Weights of a small masked image model: encoder patch size [8, 8].
Rows from block 5 of the encoder of a small masked image model, named by matrix and row number. Rows with one number within an expert belong to one neuron, the router's apart. Each number is 128 + 32 x the weight over its row's rms, rounded and kept within 0 to 255. All counts start at 0. After the name is the row's rms in percent of the matrix's.
Before each expert's rows are labels from the 100 images, of 14976, where the router gives the expert most weight on average: "responds to" is what is common among them. Only what is clearly more common there than usual is listed. The data: photos of plants, animals and fungi (iNaturalist). In brackets: how many of the 100.
# router: router (encoder.blocks.5.mlp.router.weight, 16x160, trained with AdamW), inputs 0-79
# gate: expert gate (encoder.blocks.5.mlp.gate, 16x32x160), inputs 0-79
# up: expert up (encoder.blocks.5.mlp.up, 16x32x160), inputs 0-79
# down: expert down (encoder.blocks.5.mlp.down, 16x160x32, transposed), outputs 0-79

# expert 1
responds to: class Aves (88); order Passeriformes (62)
router.1 105 [110 114 102 106 125 114 112  73 112  82 104 118 125 128 113 159 163  99  97 134 136  91 149  81 117 121  96 115 184  87  84 120  91 124 142 132 117 119 136  79  90 141  93  90 107 104 140 106 175 125 111 159 146 194 126 125 151 189 138 153 136 140 148 133 104 172  99 104 164  99 182 163 151 171 126  70  61 163 136 179]
gate.0 105 [117 125 105 173 158 141 103 122  95 150  60 119  82 132 111  83 127 142 150  89 163 131 121 209 102 154 171 101  98 145 165 142 117  94 107 157 121 129 162 136  88 119 127 117 101  88 160 134 148 177 191 114  78 143 126 135 175 169 177 129 111  95  88  99 141 125 103 113 168 116 146 140 166 105  90 117 120 155 100 122]
up.0 101 [ 67 145 102 136 150 126 133 131 150 120 158  52  64 144 142 122 108 158 131 111 140 178 181 140  75 102 154 138 116 145 125 114 105 111 116 126  58 158 168 225 113 182  92 115 145 108 123 149 144 151 116 109 110 122 146 107 144 143 170 157 126 189 130 164 126 141 156  88 160 118  89 131 179 144  91 120  39 129 138 147]
down.0 098 [ 89 101 130 114  97 163 164 130  86 140 143 163 139  43 102 148 141 157 124 181 108 160 125  83 123 150 109 116 115 130 170 107 160 132 141  86 122 139  81 128 134 127  94 133 102 181 103  90 117 100  93 124 106 171 125  79 187 157  56 134 104 110  79 173 140 111 135 163  91 143 174 106 150 162  91 235 152  85  97 140]
gate.1 103 [122 133 117 140 108 153 159 160  85 173 149 118  91 194 112 123  86 144  97  97 142 132 155 198 169 119 115 170 170 106 101 119  71  73 168 117 116 146 135  58 132 195 157 183 128  83 142 108 168 150 147 126 130 124 119 116  83 159 151 147 148 105 168  76 203 147 137  59 110 125 123 118 107 111 148 199 128  62 101 131]
up.1 110 [167 122  80  89 161 182 138 101 113 126 163 139 147 105 110 117 189 133 132 130 157 108  77  75 135 137 166 129 128 111 108 111 150 115 218 118 180 157  97 117 114 116 159 139 149 101 123 147  61  67 155 120 124 119 116  92 109 146 116 130  95 131 214 116 188 106 103 135  91 152 122 126 116 165 140  93 130  85 147 176]
down.1 103 [135 107 147 132 186 165 104 150 163 103 130 131  61 143 179 112 143 175 104 127 109  94 150 133  81 133 120 144 191 129 158 161 131 180 101 142 153 145 144 132  80 113  80 133 143 167 119 126 142 147  89 158 112 115 123 143 153 127 117 123 122 142 107  79 151 138 111 120 145 119 142 125 113 143 178  79  81 182 112 133]
gate.2 093 [117 144 167 142 122  90 165 158  88 125 103 147 108 125 120  88 143 147 134  80 194 111 127 104  65 117 148  96  70 132  79 162 159 130 149 198 199 136 100 114 139 108 165 130 114 150 149  60  90 104 175 106 117 172 107 173 234 121 131  78 148 133 138 122 126 105 140 163 144 118 112 148 134 135 152 129 140 120  93 121]
up.2 095 [141 149 147 114 151  53  79 146 174 172 160  99 113  79 153  86 147 155  91 172  72  87 157 168 153 168 118 149 155 195 150  96 124 106 109 143 120 131 176 133  81 111 132 136 136 111 131 108  96 122 157 112  93  86 131 128  77  93 131 106 137 111 140 142  84 149 144  95 119 147 172 110 159  78 104 125 124 211 182 140]
down.2 092 [149 100 196  84 119 132 138  93 175 166 114 136 128 207 151 144 160 187  67 160  94 111 168 143 136 131 121 162 102 110  86  66 163 131 121 125 137 169 135  76 214 138 129  95 126  74 129  90  51 108 126 199 136 177  99 175 136 129 128 129 120 153 139 104 120 182  88  94 151  97  91 144  72 120 109 153 103 168 126 191]
gate.3 121 [ 94 111 136 146 154  84  87  91 133 124 107 181 107 140 126 150 151  95 183  85 178 167 153 121 133 151  93 129 138  94 122 194 106 137 106 148 137  89 160  93 120  84 148  73 142 117 201 131 100 128 162 208 176 117  97 153  71 120 136 112 116 142 134 130 126 192 116 138 139 167 149 133 123 116 158  85  87 138 105 173]
up.3 117 [140 159  97  73 115 136 108 110 148 128  56 127  85  86 152  74 128 178 201 130 165 108 124 159 141 138 169  86 106 105 154 162  85  92  89  87 118 144 149 138 101 180 232 160 155 118 126 122 158 114  88  78 154 118 134  93 145 159 148 109  88 128 121 139 107 132 106 166  79 112 154 123 146 101 101 123 116 160 158 129]
down.3 105 [110 112 144 128  65 114 125 106 175 120  87 140 111 133  99 158 154 101 138 141 162 108 124 130 100 112 104 160 167 171 137 178 141 125 161 129  94 163 133 115 119 118 109  91  77 135 140 122 120 134  77 193 115 142 117 111 143 123  79 143  47 191 128 152 123 120 142  87 129  84 130  91 153 179 174 118 207 119 146 162]
gate.4 103 [ 76  73  84 132 107 105 135 152 110  97 106 122  97 176 170 144 124 125 185 147 165  79 183 132  88 153 124 117  95 152 102 139 133  99 128 101 116 185 159 131 135  98 144 190 126 102 102 147 151  76 138 131 186 117 164 123 124 143  74 143 147 122 167 122 139  90 140 135  71 156  73 152  89  72 121 101 122  99 129 163]
up.4 092 [162 130 143 103 129 104 139 175 133 155 144  99 143 113 118  99 123 164  82 110 134 178  68 163 158 129  98 133 121 109 151 117 137 151  68 178 160  83 122 138  90 131 138  88  99 125 151 134 102 137 143 139  90 126 117 149 137 121 121  94 157 107 104 109 152 137 141  41 167 131 190 116 147 204 109 170 167 147 135  85]
down.4 099 [140 101  63 124 176 131  95 163 130  96 147 154 181 124 178 124 137 151  83 131 123 110  81 137  84 115 102 102 139 122  90 123 126 111 181 152 178 100 112 133  80 113 129 164 118 126 102  97 203 137 125 198 156  89  56 184 126 114 156  94 120  77  87 141 148 146 132 109 126 111 136 119 101 110 113 146 111  73  61 141]
gate.5 101 [102  75 100 103 160 171 162 122 138  56 167 123 109 180  90 183 162 177 122 157 204 107 162 122 109 109 103  61 148 157 150 140 159 191 183 102 121 153 121 152 173 109 140 117 154 183 132  88 164 126 136 119  85 130 194  76 124 114 164 152 152  76 104 148 142 129 114  73 149  82 170  97 104 144 141 139  95 117  97 172]
up.5 094 [145 123 149 131 143 148 119 116  85 106  98 144 149 190 138 146 142 109 145 132  86 135  88 130 142 135 139 191 120 113 104 132  88  93 140 177 110 124 143  66 115 122 115  96 117  98 141 176 109 146 184 221  99 112  94 163 180 100 104 153 120  84 116 113 152  95  90 138  78 199 146 107  63  92  81 116  92 156 171 153]
down.5 093 [157 125 156 129 137 154 127 121  68 109 201 193 169 127 182 126 157 125 109 133 121 124 145 132 119 193 139  88  78 116 136  31 171 127 102 140  99 116  96 115  48 120 230 144 118 128 151  42 138 144  94 123 160 140 126 125 139 144 166 152 116 152 118 117 190 149 109 125 133 154 117 182 105 154 141  72 107  94 102 179]

# expert 6
responds to: order Passeriformes (68)
router.6 101 [124  95  87 120 143 140 149  61 147 186  97 133  85 141 130 161  97 118 100 150 138  76 130 100 152 133 134 158  83 110 115 154 118  99 175 118 114 111 141 133  94 145 107 107  72  88 113 135 183 114  99 132 156 135 137 172 139 167 137 170 143 153 192 126  99 130 127 100 169 188 166 165 194 146 135  86 105 166  57 132]
gate.0 087 [111 137 117  97 133  98 133  91 168 116  82 190 203 107 153  48 131 132 186 156  75 159 101  58 116 108  99  81 154 120 103 130  86 162 161 142 148 106 127 155  91 114 140 132 130 128 102 130 125 114 115 196 146 101 141 109 138 141 170 123 110  68  61 126 118  85 145 130  92 104 159 122 124 120 162 142 125 142 135 132]
up.0 099 [ 96  81  95 170  49 136 108 148 154 124  88 132 124 191 117 148 128 147 177 136 174  84 108 105 127 156 128 116 128 137 155 160 116 108 109 165 128 160  71  92 121 170 155 155 116  97 141  93  89 101 138 170  56 118 166  79  96 112  86  76 105 143 198 103 107 218 104 134 101 126 139 149 165 111  85 123 148 152  29 148]
down.0 098 [109  72 132 113 185 129 101 153 133 112 176 148 191 116 114 141  97  94 114 153  75 185  94 161 190 120 134 108 127 154 132  91 107 163 116 115 183 202 115  93 109 117 120  84 157 144 133 155 161 138 119 125  90 128  61 176 162 123 124 153 141 134  71 177 156 122  97 106 105 101 120 175 152 147 117  96 158 136 105 116]
gate.1 111 [136 142  96 206 109 115 169 102 126 182 105 176 104 126 162 116 112 109 164 134 104  63 113 162 159  82  93 115 143  96 116 180  99 161 119 125 120 136 130 117 139 120 135  34 141 139 125 102 123 176  76 148  79  96 165 192 134 154 172 155 115 142 139  79 156  81 124 107 128 146 125 130 198 121  71  95 133 216  98 164]
up.1 118 [152 118  99 204  91  90 177 124 127 139 131 171 111 141 178 146  99 113 172 105 133  97  95 176 132  64 105 106 128 105 120 173 116 152 125 149 134 151 121 117 125 106 132  33 114 164 134 139 135 173  96 150 109 112 170 165 120 141 189 130 159 162 123 126 159  70 150 119 135 142 127 129 216 141  87  80 128 192  82 138]
down.1 107 [118 161  73  81 138 109 143 142 175 122 137 114 140  98  79 174 165 136 106 140 128 142 130 102 160 108 174 144  96  45 136 161 150  84 133 132 108  69  61  95 144 111 140 144 101 187 130 128 132  63  64  81 135 135 141 150 152 141 145 132 123 133  47 118 117 136 120 169 148 103 118 118 148 146 162 163 136 114 186 142]
gate.2 129 [172 126 131 121 139 105 123 112 135 175 175 142 145 132 153 138 176 158 173 103 142  83  93 153  77 139 112 129 129 163 126 119 116 116  91  90 160 124  98 168  55  96 117  80  81  72 122 140 119 140 183 128 175 104 174 160 125 189 120 134 126 142 147 149 125  95 142 183 190 135 112 112 148  95 105 146 132  50 129  95]
up.2 129 [ 73 196 146  67 140 118 158 119  82 150 112 164 139 175 177 122 154 141  86 161  96 114  63  86 106 186 144 204 140 107 128 105 147 126 116 153 130 141 169 130  99 168 176 116 104 147 105 190 109 115 103 113 138 134 123 135 111 109  94 119 118 135 157 128 151 143  74  81 145  98  73 153 114 141 231 119  84 102 136 155]
down.2 105 [158  94  77 144 131 101 167 132  95 120 144 116 129 115 123 159 169 100 120 132 107 151 164 165 166 184 149 156 149 128 103 163  39 132 155 170 117 143 180 120 120 114  90 166  85 110 161 219 125 105 150 152  83 129 192 165 152  89 156 112 141 168 133 124  84 128 170  87 190  58 154 104 164 171 151  66 162 130 157 121]
gate.3 100 [ 92 104 176 164  80 130  71 141  72 135 156 120 150 108 158 186 151 135 118 122 120 197 197 112 159 165 107 109 132 166 124 102  93  88 174  64 110 121 144 128 112 133 118 134 176 110 130 142 136  83 147 135 165 121 120 206 162 144 112 119 136 130 119 119 111  39 139 138 161 129  80  94 150 181 130  63 194 123  50 146]
up.3 096 [ 99  98 175 129  91 147 107 203  86 163 121 116 107  83 134 140 206 115 112 130 135 180 107 116  89 156 115 144 116 145  63  90 167  67 144  46 128 143 144 108  97 129  89  80 136  79 131 114 137  99  88 157 132 148 154 160  86 169 138 101 102 157 134 187 125 127 134 149  81 134  84 115 168 158  99 159 203 104 135 129]
down.3 101 [ 80 100 161 138   6 110 149 152 121 104 170 172  90 128 138 103  89 183 169  69 122 117 198 155 112  74 133 122 170 137 101  94 147 160  91 108 158  79 110 117 128 156 179 133  79 132 161 104 102 122 165 194 158 115 123 104 155  82 128 132 139 155  66 116 130 154  98 118 117  94  82 103  94 153 125 155  82 200 163 158]
gate.4 087 [ 88 127  89 140 124 114 147 154 132 100  48 133  90 172 100  38 117 134  70 163 146 117 142 136 167  64  96 125  84 155  86 153  98 135 122 102 100 171 111 107 146 152 113 123 133 170 144 182 169 141 115 123 145 115 145 174  90 147 135 109 167 229 132 102 158 106 140 138 102 102  95 160  65 132 109 108 123 145 164 151]
up.4 090 [116 162 117  82 135 113  87 109 151  85 146 116 101 111 104 126 158 126 125 153 122  76 120 116 146 193 147 146 167 106 132 141  81 132 166 102 157 126 151 165  74  47 142 117 122 140  60 151  66 122 128 142 144 155  92  85 147 173 152 174 186 142 129 183  80  91 112  97 217 148 127 139 155 111 140 124 188 123 147 105]
down.4 097 [150 132 172 134 212 182 179 111 208 122  69 115 148 165 133 130  74 154 167 167  63 114 128 135 123 176  77  52 129 159  97 138 102 110  80 106 105 149 120  67 149 121 172 122 146 142 101 145 165 116 191 155 172  87 136 128 149 158 140 100 114  53 122 144  96 168 104 124  96 125 165  78  97 105 120 152 144 137 115 127]
gate.5 081 [158 111 141 129 138  86  99 149 163 143 146  94 134 165 171 145 177 143 170 112 123 124 110  87 128 146 165  96 107 151  96 193 145 129 110 209 158 157  99 104 107 147 199 150 184  63  98 127 115 114 122 115 158 101 146 109  44 168  63  44  84  73 186  95 168 164  81 140 202  85 146 148 152 115 157 127  93 124  84 114]
up.5 102 [ 87  95 126 122 137 168 154 143 176 103 165 101  99 137 134  45 133 116  85 107 147  74 144 203 178 132  94 150 123 167  98 144 134 171 145  89 134 193 130 122 113 148 161  80 121 174 149 136 179 181 108  63 149 147 123 123 164 173 147 120 163 138  96 140 113 136  69  61 132 138  90 121 113 182 110 138 119 134 132 220]
down.5 108 [116 136 121 152  87 104 165 117 139 136 119 129 143 153 180 121 131 122 101 153 179  76 146 152  90 170 175 174  47 103 121 122 133  98 131 132 133 106 123 167 108 121 121 139  99 111  92 173 120 132 129 124 175 108 148 144  12 154 156 105  84  98 180  93 123  90 141 115  83 146 124 144 119  99 148 169 133 142 127 150]

# expert 11
responds to: phylum Arthropoda (71); class Insecta (66); order Odonata (33)
router.11 107 [103 104 174 100 172 171 110  82 117 121  94 109 119 115  95 145 125 124 126 172 138  94 124  93 138  85 114 152 125  91 119  54 197  92 128 111 110 100  77 143  96 158  96  96 143  94  91 105 170  73 168 110 144 173 129 113 122 141  96 175  75 159 158 136  51 136 101  94 131 124 167 179 150 162 153  92 101 128 152 201]
gate.0 107 [ 97 138 127 166 133 116  72 172 161 135  81  57 131 139 109  54 150 152 108 135  46 119  94 185 124 180 179 136 135 120 106 127 161 107 153 146 193 120 132 118 120  98 174 142 127 162  97 126 157 150 121  89 121 175  65 115 134  99 103 113 112  82  75 126 110 125  89 125 166 141 115 102 158 146 135  93 129  90 144 135]
up.0 102 [153 165 133 173 133 135 117 125 163 100 188 129 162  98 135 166  27 136  92  99 132  96 112  74 117 121 136  96 163  67 125 100 141 142 167 136 115 180 111 143 134  99 122 133 138 104 142  90  76 171 104 165 122 107  93 113  68 128 148 159  81 145 147 159  71 161 165 102 108 190 149 128 164 131 187 108 106 160 167 226]
down.0 104 [138 110  61 152 166 133 122 130 104 164 138 123 171 115 129 102 163 166 107 133  94 109 126 143 129 167  89 151 164 114  95  80 141 105 151 139  92 149 162 137 142 129 163 159 108  64 126 110  91 142 100 118 108 131 112 153 113 116 131 128 115  88  90 126 140 122 188 183 199 123 182 162  97 138 111 113  71 150 123 135]
gate.1 106 [110 152 146 151 178 110 125 103 160  96 137 151 160 164 112 149 176 148  95  97 176 170 143 204 134 165 126 163 135 149 116 113 121 134 132 150 166 168  79 112 109 120 104 147 142 150 113 120 151 117 151 137  98 119  76 143 139 177 159 129  90 127 107 124  89 132 120  99  80 108 117 100  82 149 110 134 138 168 139 157]
up.1 096 [143 130 124  68 177 135 130 151 190  96  84 128 154 100 180 128  98  95 172 131 136 102 129  47 148  79  86  53  44 160 124 139  94  90 140 129  96 134 180 141 162 108 134 150 123 146 149 167 133 182 166 122 142 130 108 117 193 107  66  87 109 109 115 134 143 111 153 194 125 115 105 134 166 147 168  91  98 101 128 202]
down.1 093 [117 141 175 167 157 169 148 138  96  66 160 119 169 161 103 140 121 138 115 147 204 146 154  82 100 152  96 109 101 195 104 172 142 123 142 167  97 167 129 153 102  94 159 173 157 100 213 170 176  95 137 107 150 104 104 162 130 179 172 136 105 156 105 151 122 103 119 139 197  86  82  95  74 144 151 103  53 138  82 125]
gate.2 092 [103 105 163 127 145 224 130  61 127 128 192  96 141  96 127 157 133 131 133 160 110 141 151 225 153  66 115 136 147 112 141 138  77 145 112 122 103 152 113 151 120 135 120 146 151 102 145 111 125 177  56 145 138 113 115 154 125 102 136 120 195 164 123 113 128 113 162  87 140 152  91 157 126 160 129 118 110 174 114  98]
up.2 087 [191 140 114  93 132 106 206 158 176 143 190 198 114 152  90 124 143 159 124 125 123  91 117 130 162 142 130  95 122  92 107 130 101 118 124 134 145 192  96 159  89 126 129 140 106 142  77  80 114 165 168  80 113 121 114  90 178 116 117 159  94  54 101 113  74 148  72 201 137 108 133 118 134 113 143 117  85  93 179 156]
down.2 098 [174 133 155 154 152 132 125 162 102 187 180  78  35 110 117 190  82 144 130 158 125 135 101 114 128 116 172 171 118 140 114 146 134 113 153 129  99 128 116 184 161 134 104  76 180 144 172  84 149 129 114 127 166 138 139 117 152 160 102  77  73 139 121  67 121 143  86 125  90 231 164 148 133  95 141 121 159 147 107  79]
gate.3 090 [135 122 169 134 104 139 142  81 152  73 165 106 124  57 151 105  95 140 157 157  95 143  71 142 174  98 173 132 179 122  98 110 128 136 115  99 140 189 123 143 101 119 144 136  85 174 104 139 118 147 177 115 140  88 150 141  88 147 213  83 108 193 113 121 103 110 129 154 148 107  71 117 157 154 121 146  89  91 173 113]
up.3 091 [122 109 169 133  83  81 118  99 123 142 161 170 137 166 144 118 139 158  78 134  74 135 128 121 125 114 141  99 196 130  90 180 105 124 146  75 150 136 179 115 119 184 145 133 121 129 114 130 141 130  84 175  90  59  87 110 122 123 142 182 228 114 112 104 141 181 127 132 115 120  70 177 103  87  76  98 101 130 143 102]
down.3 091 [129 133 117 149 208 110 127 111  68  84  72 121 114 150 112 163  89 100 168 200 127  97 175 162 112 141  99  94  78 120 171  92 119 106 152 149  95 117 181 151 152 166 197 132 200 118 102  96 139 175 183 152 133 155 115  99 163 175 157 218 119 175 138 128 155 131 143 148 176 137 189 154 132 179 129 120 125 118 119 148]
gate.4 099 [105  74 137 129 134  91 161 139 146 116 148  74 224 104 126 119 165 175 114 121 157 151 142 138 170 127 132  81 113 142 104  76 141 135  95 128 172 133  87  90  87  88  90 148 108 131 120 138 140 145 154  61  85 173  93 154 133  48 108  88 108  86 125 156  67 101  76 147 155 112 140 184 164 126 130 151 120  81 110 155]
up.4 098 [135 106 107 100 113  76 128 142 186 107  90 106 118 140 162 122 158 150 140  92 190 138 145 112  50 165 142 146 145 115 151 123  76 101 124 100 121 111 115 158 151  88 109 169  83 123 167 105 124 137 107 126 177 178  88 143 155 135 167 216 128 113 165 150 162 151 145 152 109 167 167 134 129 102 138 163 118 130  94 140]
down.4 100 [105 124 135  46 133 120 107 143 137 101 123 105 157  93 177 176 137 125 182 111 136  66  97 112 203 159  88 104 144 160 126 129  82 125  86 130 161 121  97 139 144 133 129  92 130 128 120 107 120 126 136 121  42 108 121 116  74 100 103  83 117 184  86 108 148 149 181  56 150 161 153 113  93 209 137 123 136 159 105 101]
gate.5 112 [ 65 131 107 197  86 121 166 162 123 112 111 140 121  83 139 106 135 120 148 128 149 112 108 110 147 104 131 174 145  73 117 159 137 116 146 162 131  84 155 160  88  73 113 109 107 102  85 138 189 171 108 186  69  83 133 121 106 119 105 158 118 169  73 159 147 149 122 150 137 140 132 142 182 135 141 113 132 111 134 134]
up.5 115 [162 160 139  84 158 166 105 136 124 120 166 160  62 154 102 150 111 119 131 157 116 113 148 108 123 155 120  82 158 188 149  97 105 203 121 137 185 155 158 121 162 156 144 163 111 131 206 119  58 149 156 112 118 112 131  89 176 144 110 120 103 136 151 102 132 184  17 122 150 122 102  94 144 140 114 132 141 194 166 115]
down.5 100 [150 136 107 145  96 165 160 140 155 139 152 188  67  80  93 137 140 144 149 124 124 124 133  53 135  85 178 111 130 102  99 175  90 165 120 114 133 102 177 158 129 233 194 106  77 173  78 130 158 118 173 121 146 124 167 194 201 189 127 164 152 179 127  91  89 103 167 138 123 149 117 110 128 131 102 161 183 115 119 143]

# expert 8
responds to: phylum Arthropoda (81); order Coleoptera (30); family: Coccinellidae (26)
router.8 097 [ 81 127 177 129 207 167 133 107 162 153 108 131  85 151  98 144 133  75  79 174 108 101  70 103  93  90  88 196 125  85 118  85 180 112 153 150  98 121 111  82 109 158  72 106 103 148  97  75 158 122  85 113 177 192 162 105 146 164 100 132 163  97 188 187  83 169 104 126 122  93 169 152 144 130 164  95  79 174 125 101]
gate.0 099 [154 134 121  95 156 154 141  73 147  95 109 128 182 186 106 189 139 225 154 136 144 116 114 168 127 119  92 115 112 142 123 181 116 163 109 140 112 119 182 159 137 119 111 129 130 118 129 104  92 150  95 106 208  97 111  71 135 157 111 118 140 186 129 130 100 215 118 118 148 153  85 110 143 140 140 115 132  89  88 169]
up.0 104 [122 153  68 108 133  79 135  95  87 149 132 140 165 188 124 144 207 154 116 186 120 108 119 139 138 143 121 132 122  94 137 181 147 169 126 150 131  94 212 113  75 190 117 122  74 145 134 134 118 110 182 162  79  99 108 153  90 121 178  81 122 149 122  85  57 111  60 151 138 152 121  45 152 172 119 111 121 147 129 120]
down.0 102 [163  78 118 137 108 167 151 164 190 153 117 153 109 146  72  78 123 130 121 107 116 148 120 117  91 145 187 148 115 117 184 155 118  97 178 166  73 127 201 169 158 141 111 173 122 181 112  84 154  79  56 159 172 114 113 104 127  91 154 158  92  69  98 198 150  82 157 111 174 108 102 128 160 121 122 129 103 112 140 119]
gate.1 093 [121 111 137 159 101  85 124 138 112  80 152  54 108 135 174 176 106 110 147  93 105 138  98 110 115 129 131 110 108 135 103 151 167  69 163 133 154 168 123 103 148 104 150 183  63  56 137 163 132 180 157  73 138 134  92  96 138 127 129 146 167 155 201 114 146 117 137 104 160 115  92 152  85  97 156 111  95 133 181  99]
up.1 097 [172 131 168 142 143 148 130 125 158 155 130 144 111 107 153  89 169 124 136 119 129 130 164 167 138 135 119 190 133 122 120 122 130 127 101 157 108 128  94 143  85 109  79 161 184 172 135  91  77  93 148 114 118 143 160 148 141 159 139  93  78  78 129 114 178 165 166 136 119 132 182 129 110 170 134 154 172  93 113  99]
down.1 095 [171 178  96 142  84 145 136 132 111  92 114 144  85 121 101 152 180  97  95 145 128  85 133  95  74 131 117  85 110 103  81 165  89 129 160 151 136 136 134 149  82 124 119 163 155  85 150 142 135 130 155 106 183 106 172 163 151 144  58  96  75 108  56 141 208 155 164 120 117 118 142 163 178 134 118 120 104 129 115 147]
gate.2 099 [144 106 161  83 166 225 126  95 125 115  75 150 115 102 122 125 146 169 173 127 151 160  77 182 147 107 112 113  38 142 140  85 135 160 115 154 110 141  66 135 140  82 135  97  93 179 136 136 148 182 114  94  86 165 150 140 149 115 126 125 115 119 135 155 112 110  88 169  82 155 110 119 176 128 148 170  96 117  66 116]
up.2 094 [107 136 122 155 137 137 181 111 162 192  83 163 102 102 169 105 122 165 165 132  90 149 160 129 148 179 119  87 134 185  58  89 147 199 107 105  87  96 101 113 126 152 132 107 112  96 144 141 119 126 139 133 153 144 147 148 114 148 175  79 111 118  91  73 101 192 121 140 136 120 156  97 148 170  87  82  89  73  54 151]
down.2 097 [ 79 124 138 125 114 146 150 149 153 113  94  88 131 126  81 110 106 127 141 116 157 108 131 126 134 174 112 150 173 121 137 114 166 101  96 131 166 164 150 128 109 111  80 133  67 172 123  92 135  89  74 115 106 109 119 126  84 112 151 107 108 121 125 134 105 156 113 121  41 125 186  98 123  86 170 192 151 109  67  78]
gate.3 103 [139 165 119  96 141 135  76  87 112 114 150 215 183 135 122 134 144 109 110 151 147  70 138  59  58 176 183 135 111 109  65 101 125 140  99 107 185 110 112 162  71 253 160 149 170 132 124 135 125  93 134 158 126  73 127  65  95 170  95 171 113 161 141 123 172 134 103 164 110 160 122  84 151 160 100 141 176  94 193 154]
up.3 093 [121 147 119 102  91  72  94 103 140 114 125 113 153 108 108  95 130  79 110 111 158  64 118  84 135 110 151 146 120  83 173  72 146  96 169 151 154 141 149 120 140 173  78 123 153 178 148 110 174 136  64 138 144 173 157 138  91 123 133 163  93 156 138 166 105 105 129 125  72 153 147  57 105 100 118 113 117 182 145  97]
down.3 104 [163  85 193 142 113 138 125 129 150 129  91 117 118 179  79 141 105 110 133 159  98 106 149 124 155  67 190  98 132 106 108 119 113 162 141 105 109  87  78  57  94 169 123 129 122 118 140 198 108 104 149 107 143  84 144 106 199 201  68 129 146  84 133 161 147 111 115 174 152 172 113  71 134 178 145 144 116 142 144 177]
gate.4 089 [139 119 134 123 115 182  59 156 124 142  74 155 214 128 100 113 224 174 181 126  90 131  73 161 162  85  87 170  79 124 150 131 118 102  94 167  75 104 106 132 143 142 103  77 148 120 145 148  47 105 164 107 116 109 104 195 123 136 116 140 144 133 144 103 107 110 167  94 146 147 101 149 116 162 125 106 137 108 157 162]
up.4 095 [135 126 144 126 143  96 199 139 142  78 184  74  82  87 106 148  77  83 139 116 113 137 129 128  63 138 107 129 114 187 144 134 113 127 165 143 128 123 101 155 202 110  86 140 152 146 118 143 156 100 125 149 172 143 130  79 130 146  86 122 114  69 110 106 108  97 143 158  40 118 154  88 161 136 146 160 133 105 159  60]
down.4 099 [136 161  73 132 139 108  52 156  90 184 149 126  95 123  91 113 171 146 165  93 108 108 107 126 118 156 100 135 215 207  86 143 161 162 116 155 122 111 150 198 109 162 148 154 167 181  99 138 172  97 142 129  90 121 160 145 163 138 202 125  87 123  82 111 127  98  96 173 148 203 119 164  78  99 130 192 163 103 142  97]
gate.5 118 [173 110 138 129 179  73 133 122  94  90  94 139  82 108 130 142 131 126  98  96 152  80 125   0 129 121 113 141  95 152 166 121 225  86 136 135 182 103 123 125 131 133 155 118 106  82 121 173 180 107  46 194 141  98 120 103 107 119 157 124 113 113 137 168 138 120 109 130 109  87 100 114 114 153 134 150 110 159 100 138]
up.5 117 [ 65 175 120 146  88  69 193 201 225 111 109 136 137 145 140  79 120 134 161 133  66 115 138 141 118 125  82 145 137 167 180 149  84  97 181 140  86 165 173 152  91 107 152 178 100 155 109 148 130 178 169 126 137 108 132 151 125  94 154  56 165  55 136 145 137 139 130 171 126 120  97 176 123 118 112  85 101 179 151 121]
down.5 103 [116 115 162 117  94 160 149 185 115  68 143 155 186  60 100  78 138  79 114 130 134 187 121 133 113  75 125 190 165  94 144 127 211 147 139 124 135 128 137 167 154  83 138  93 143 143 136  69 143 116 116 145 147  93 134 184  86 120 135  94 140 135 104 162 145 138 126 118 105 127 160 145  93 106  67 125 137 139 119 102]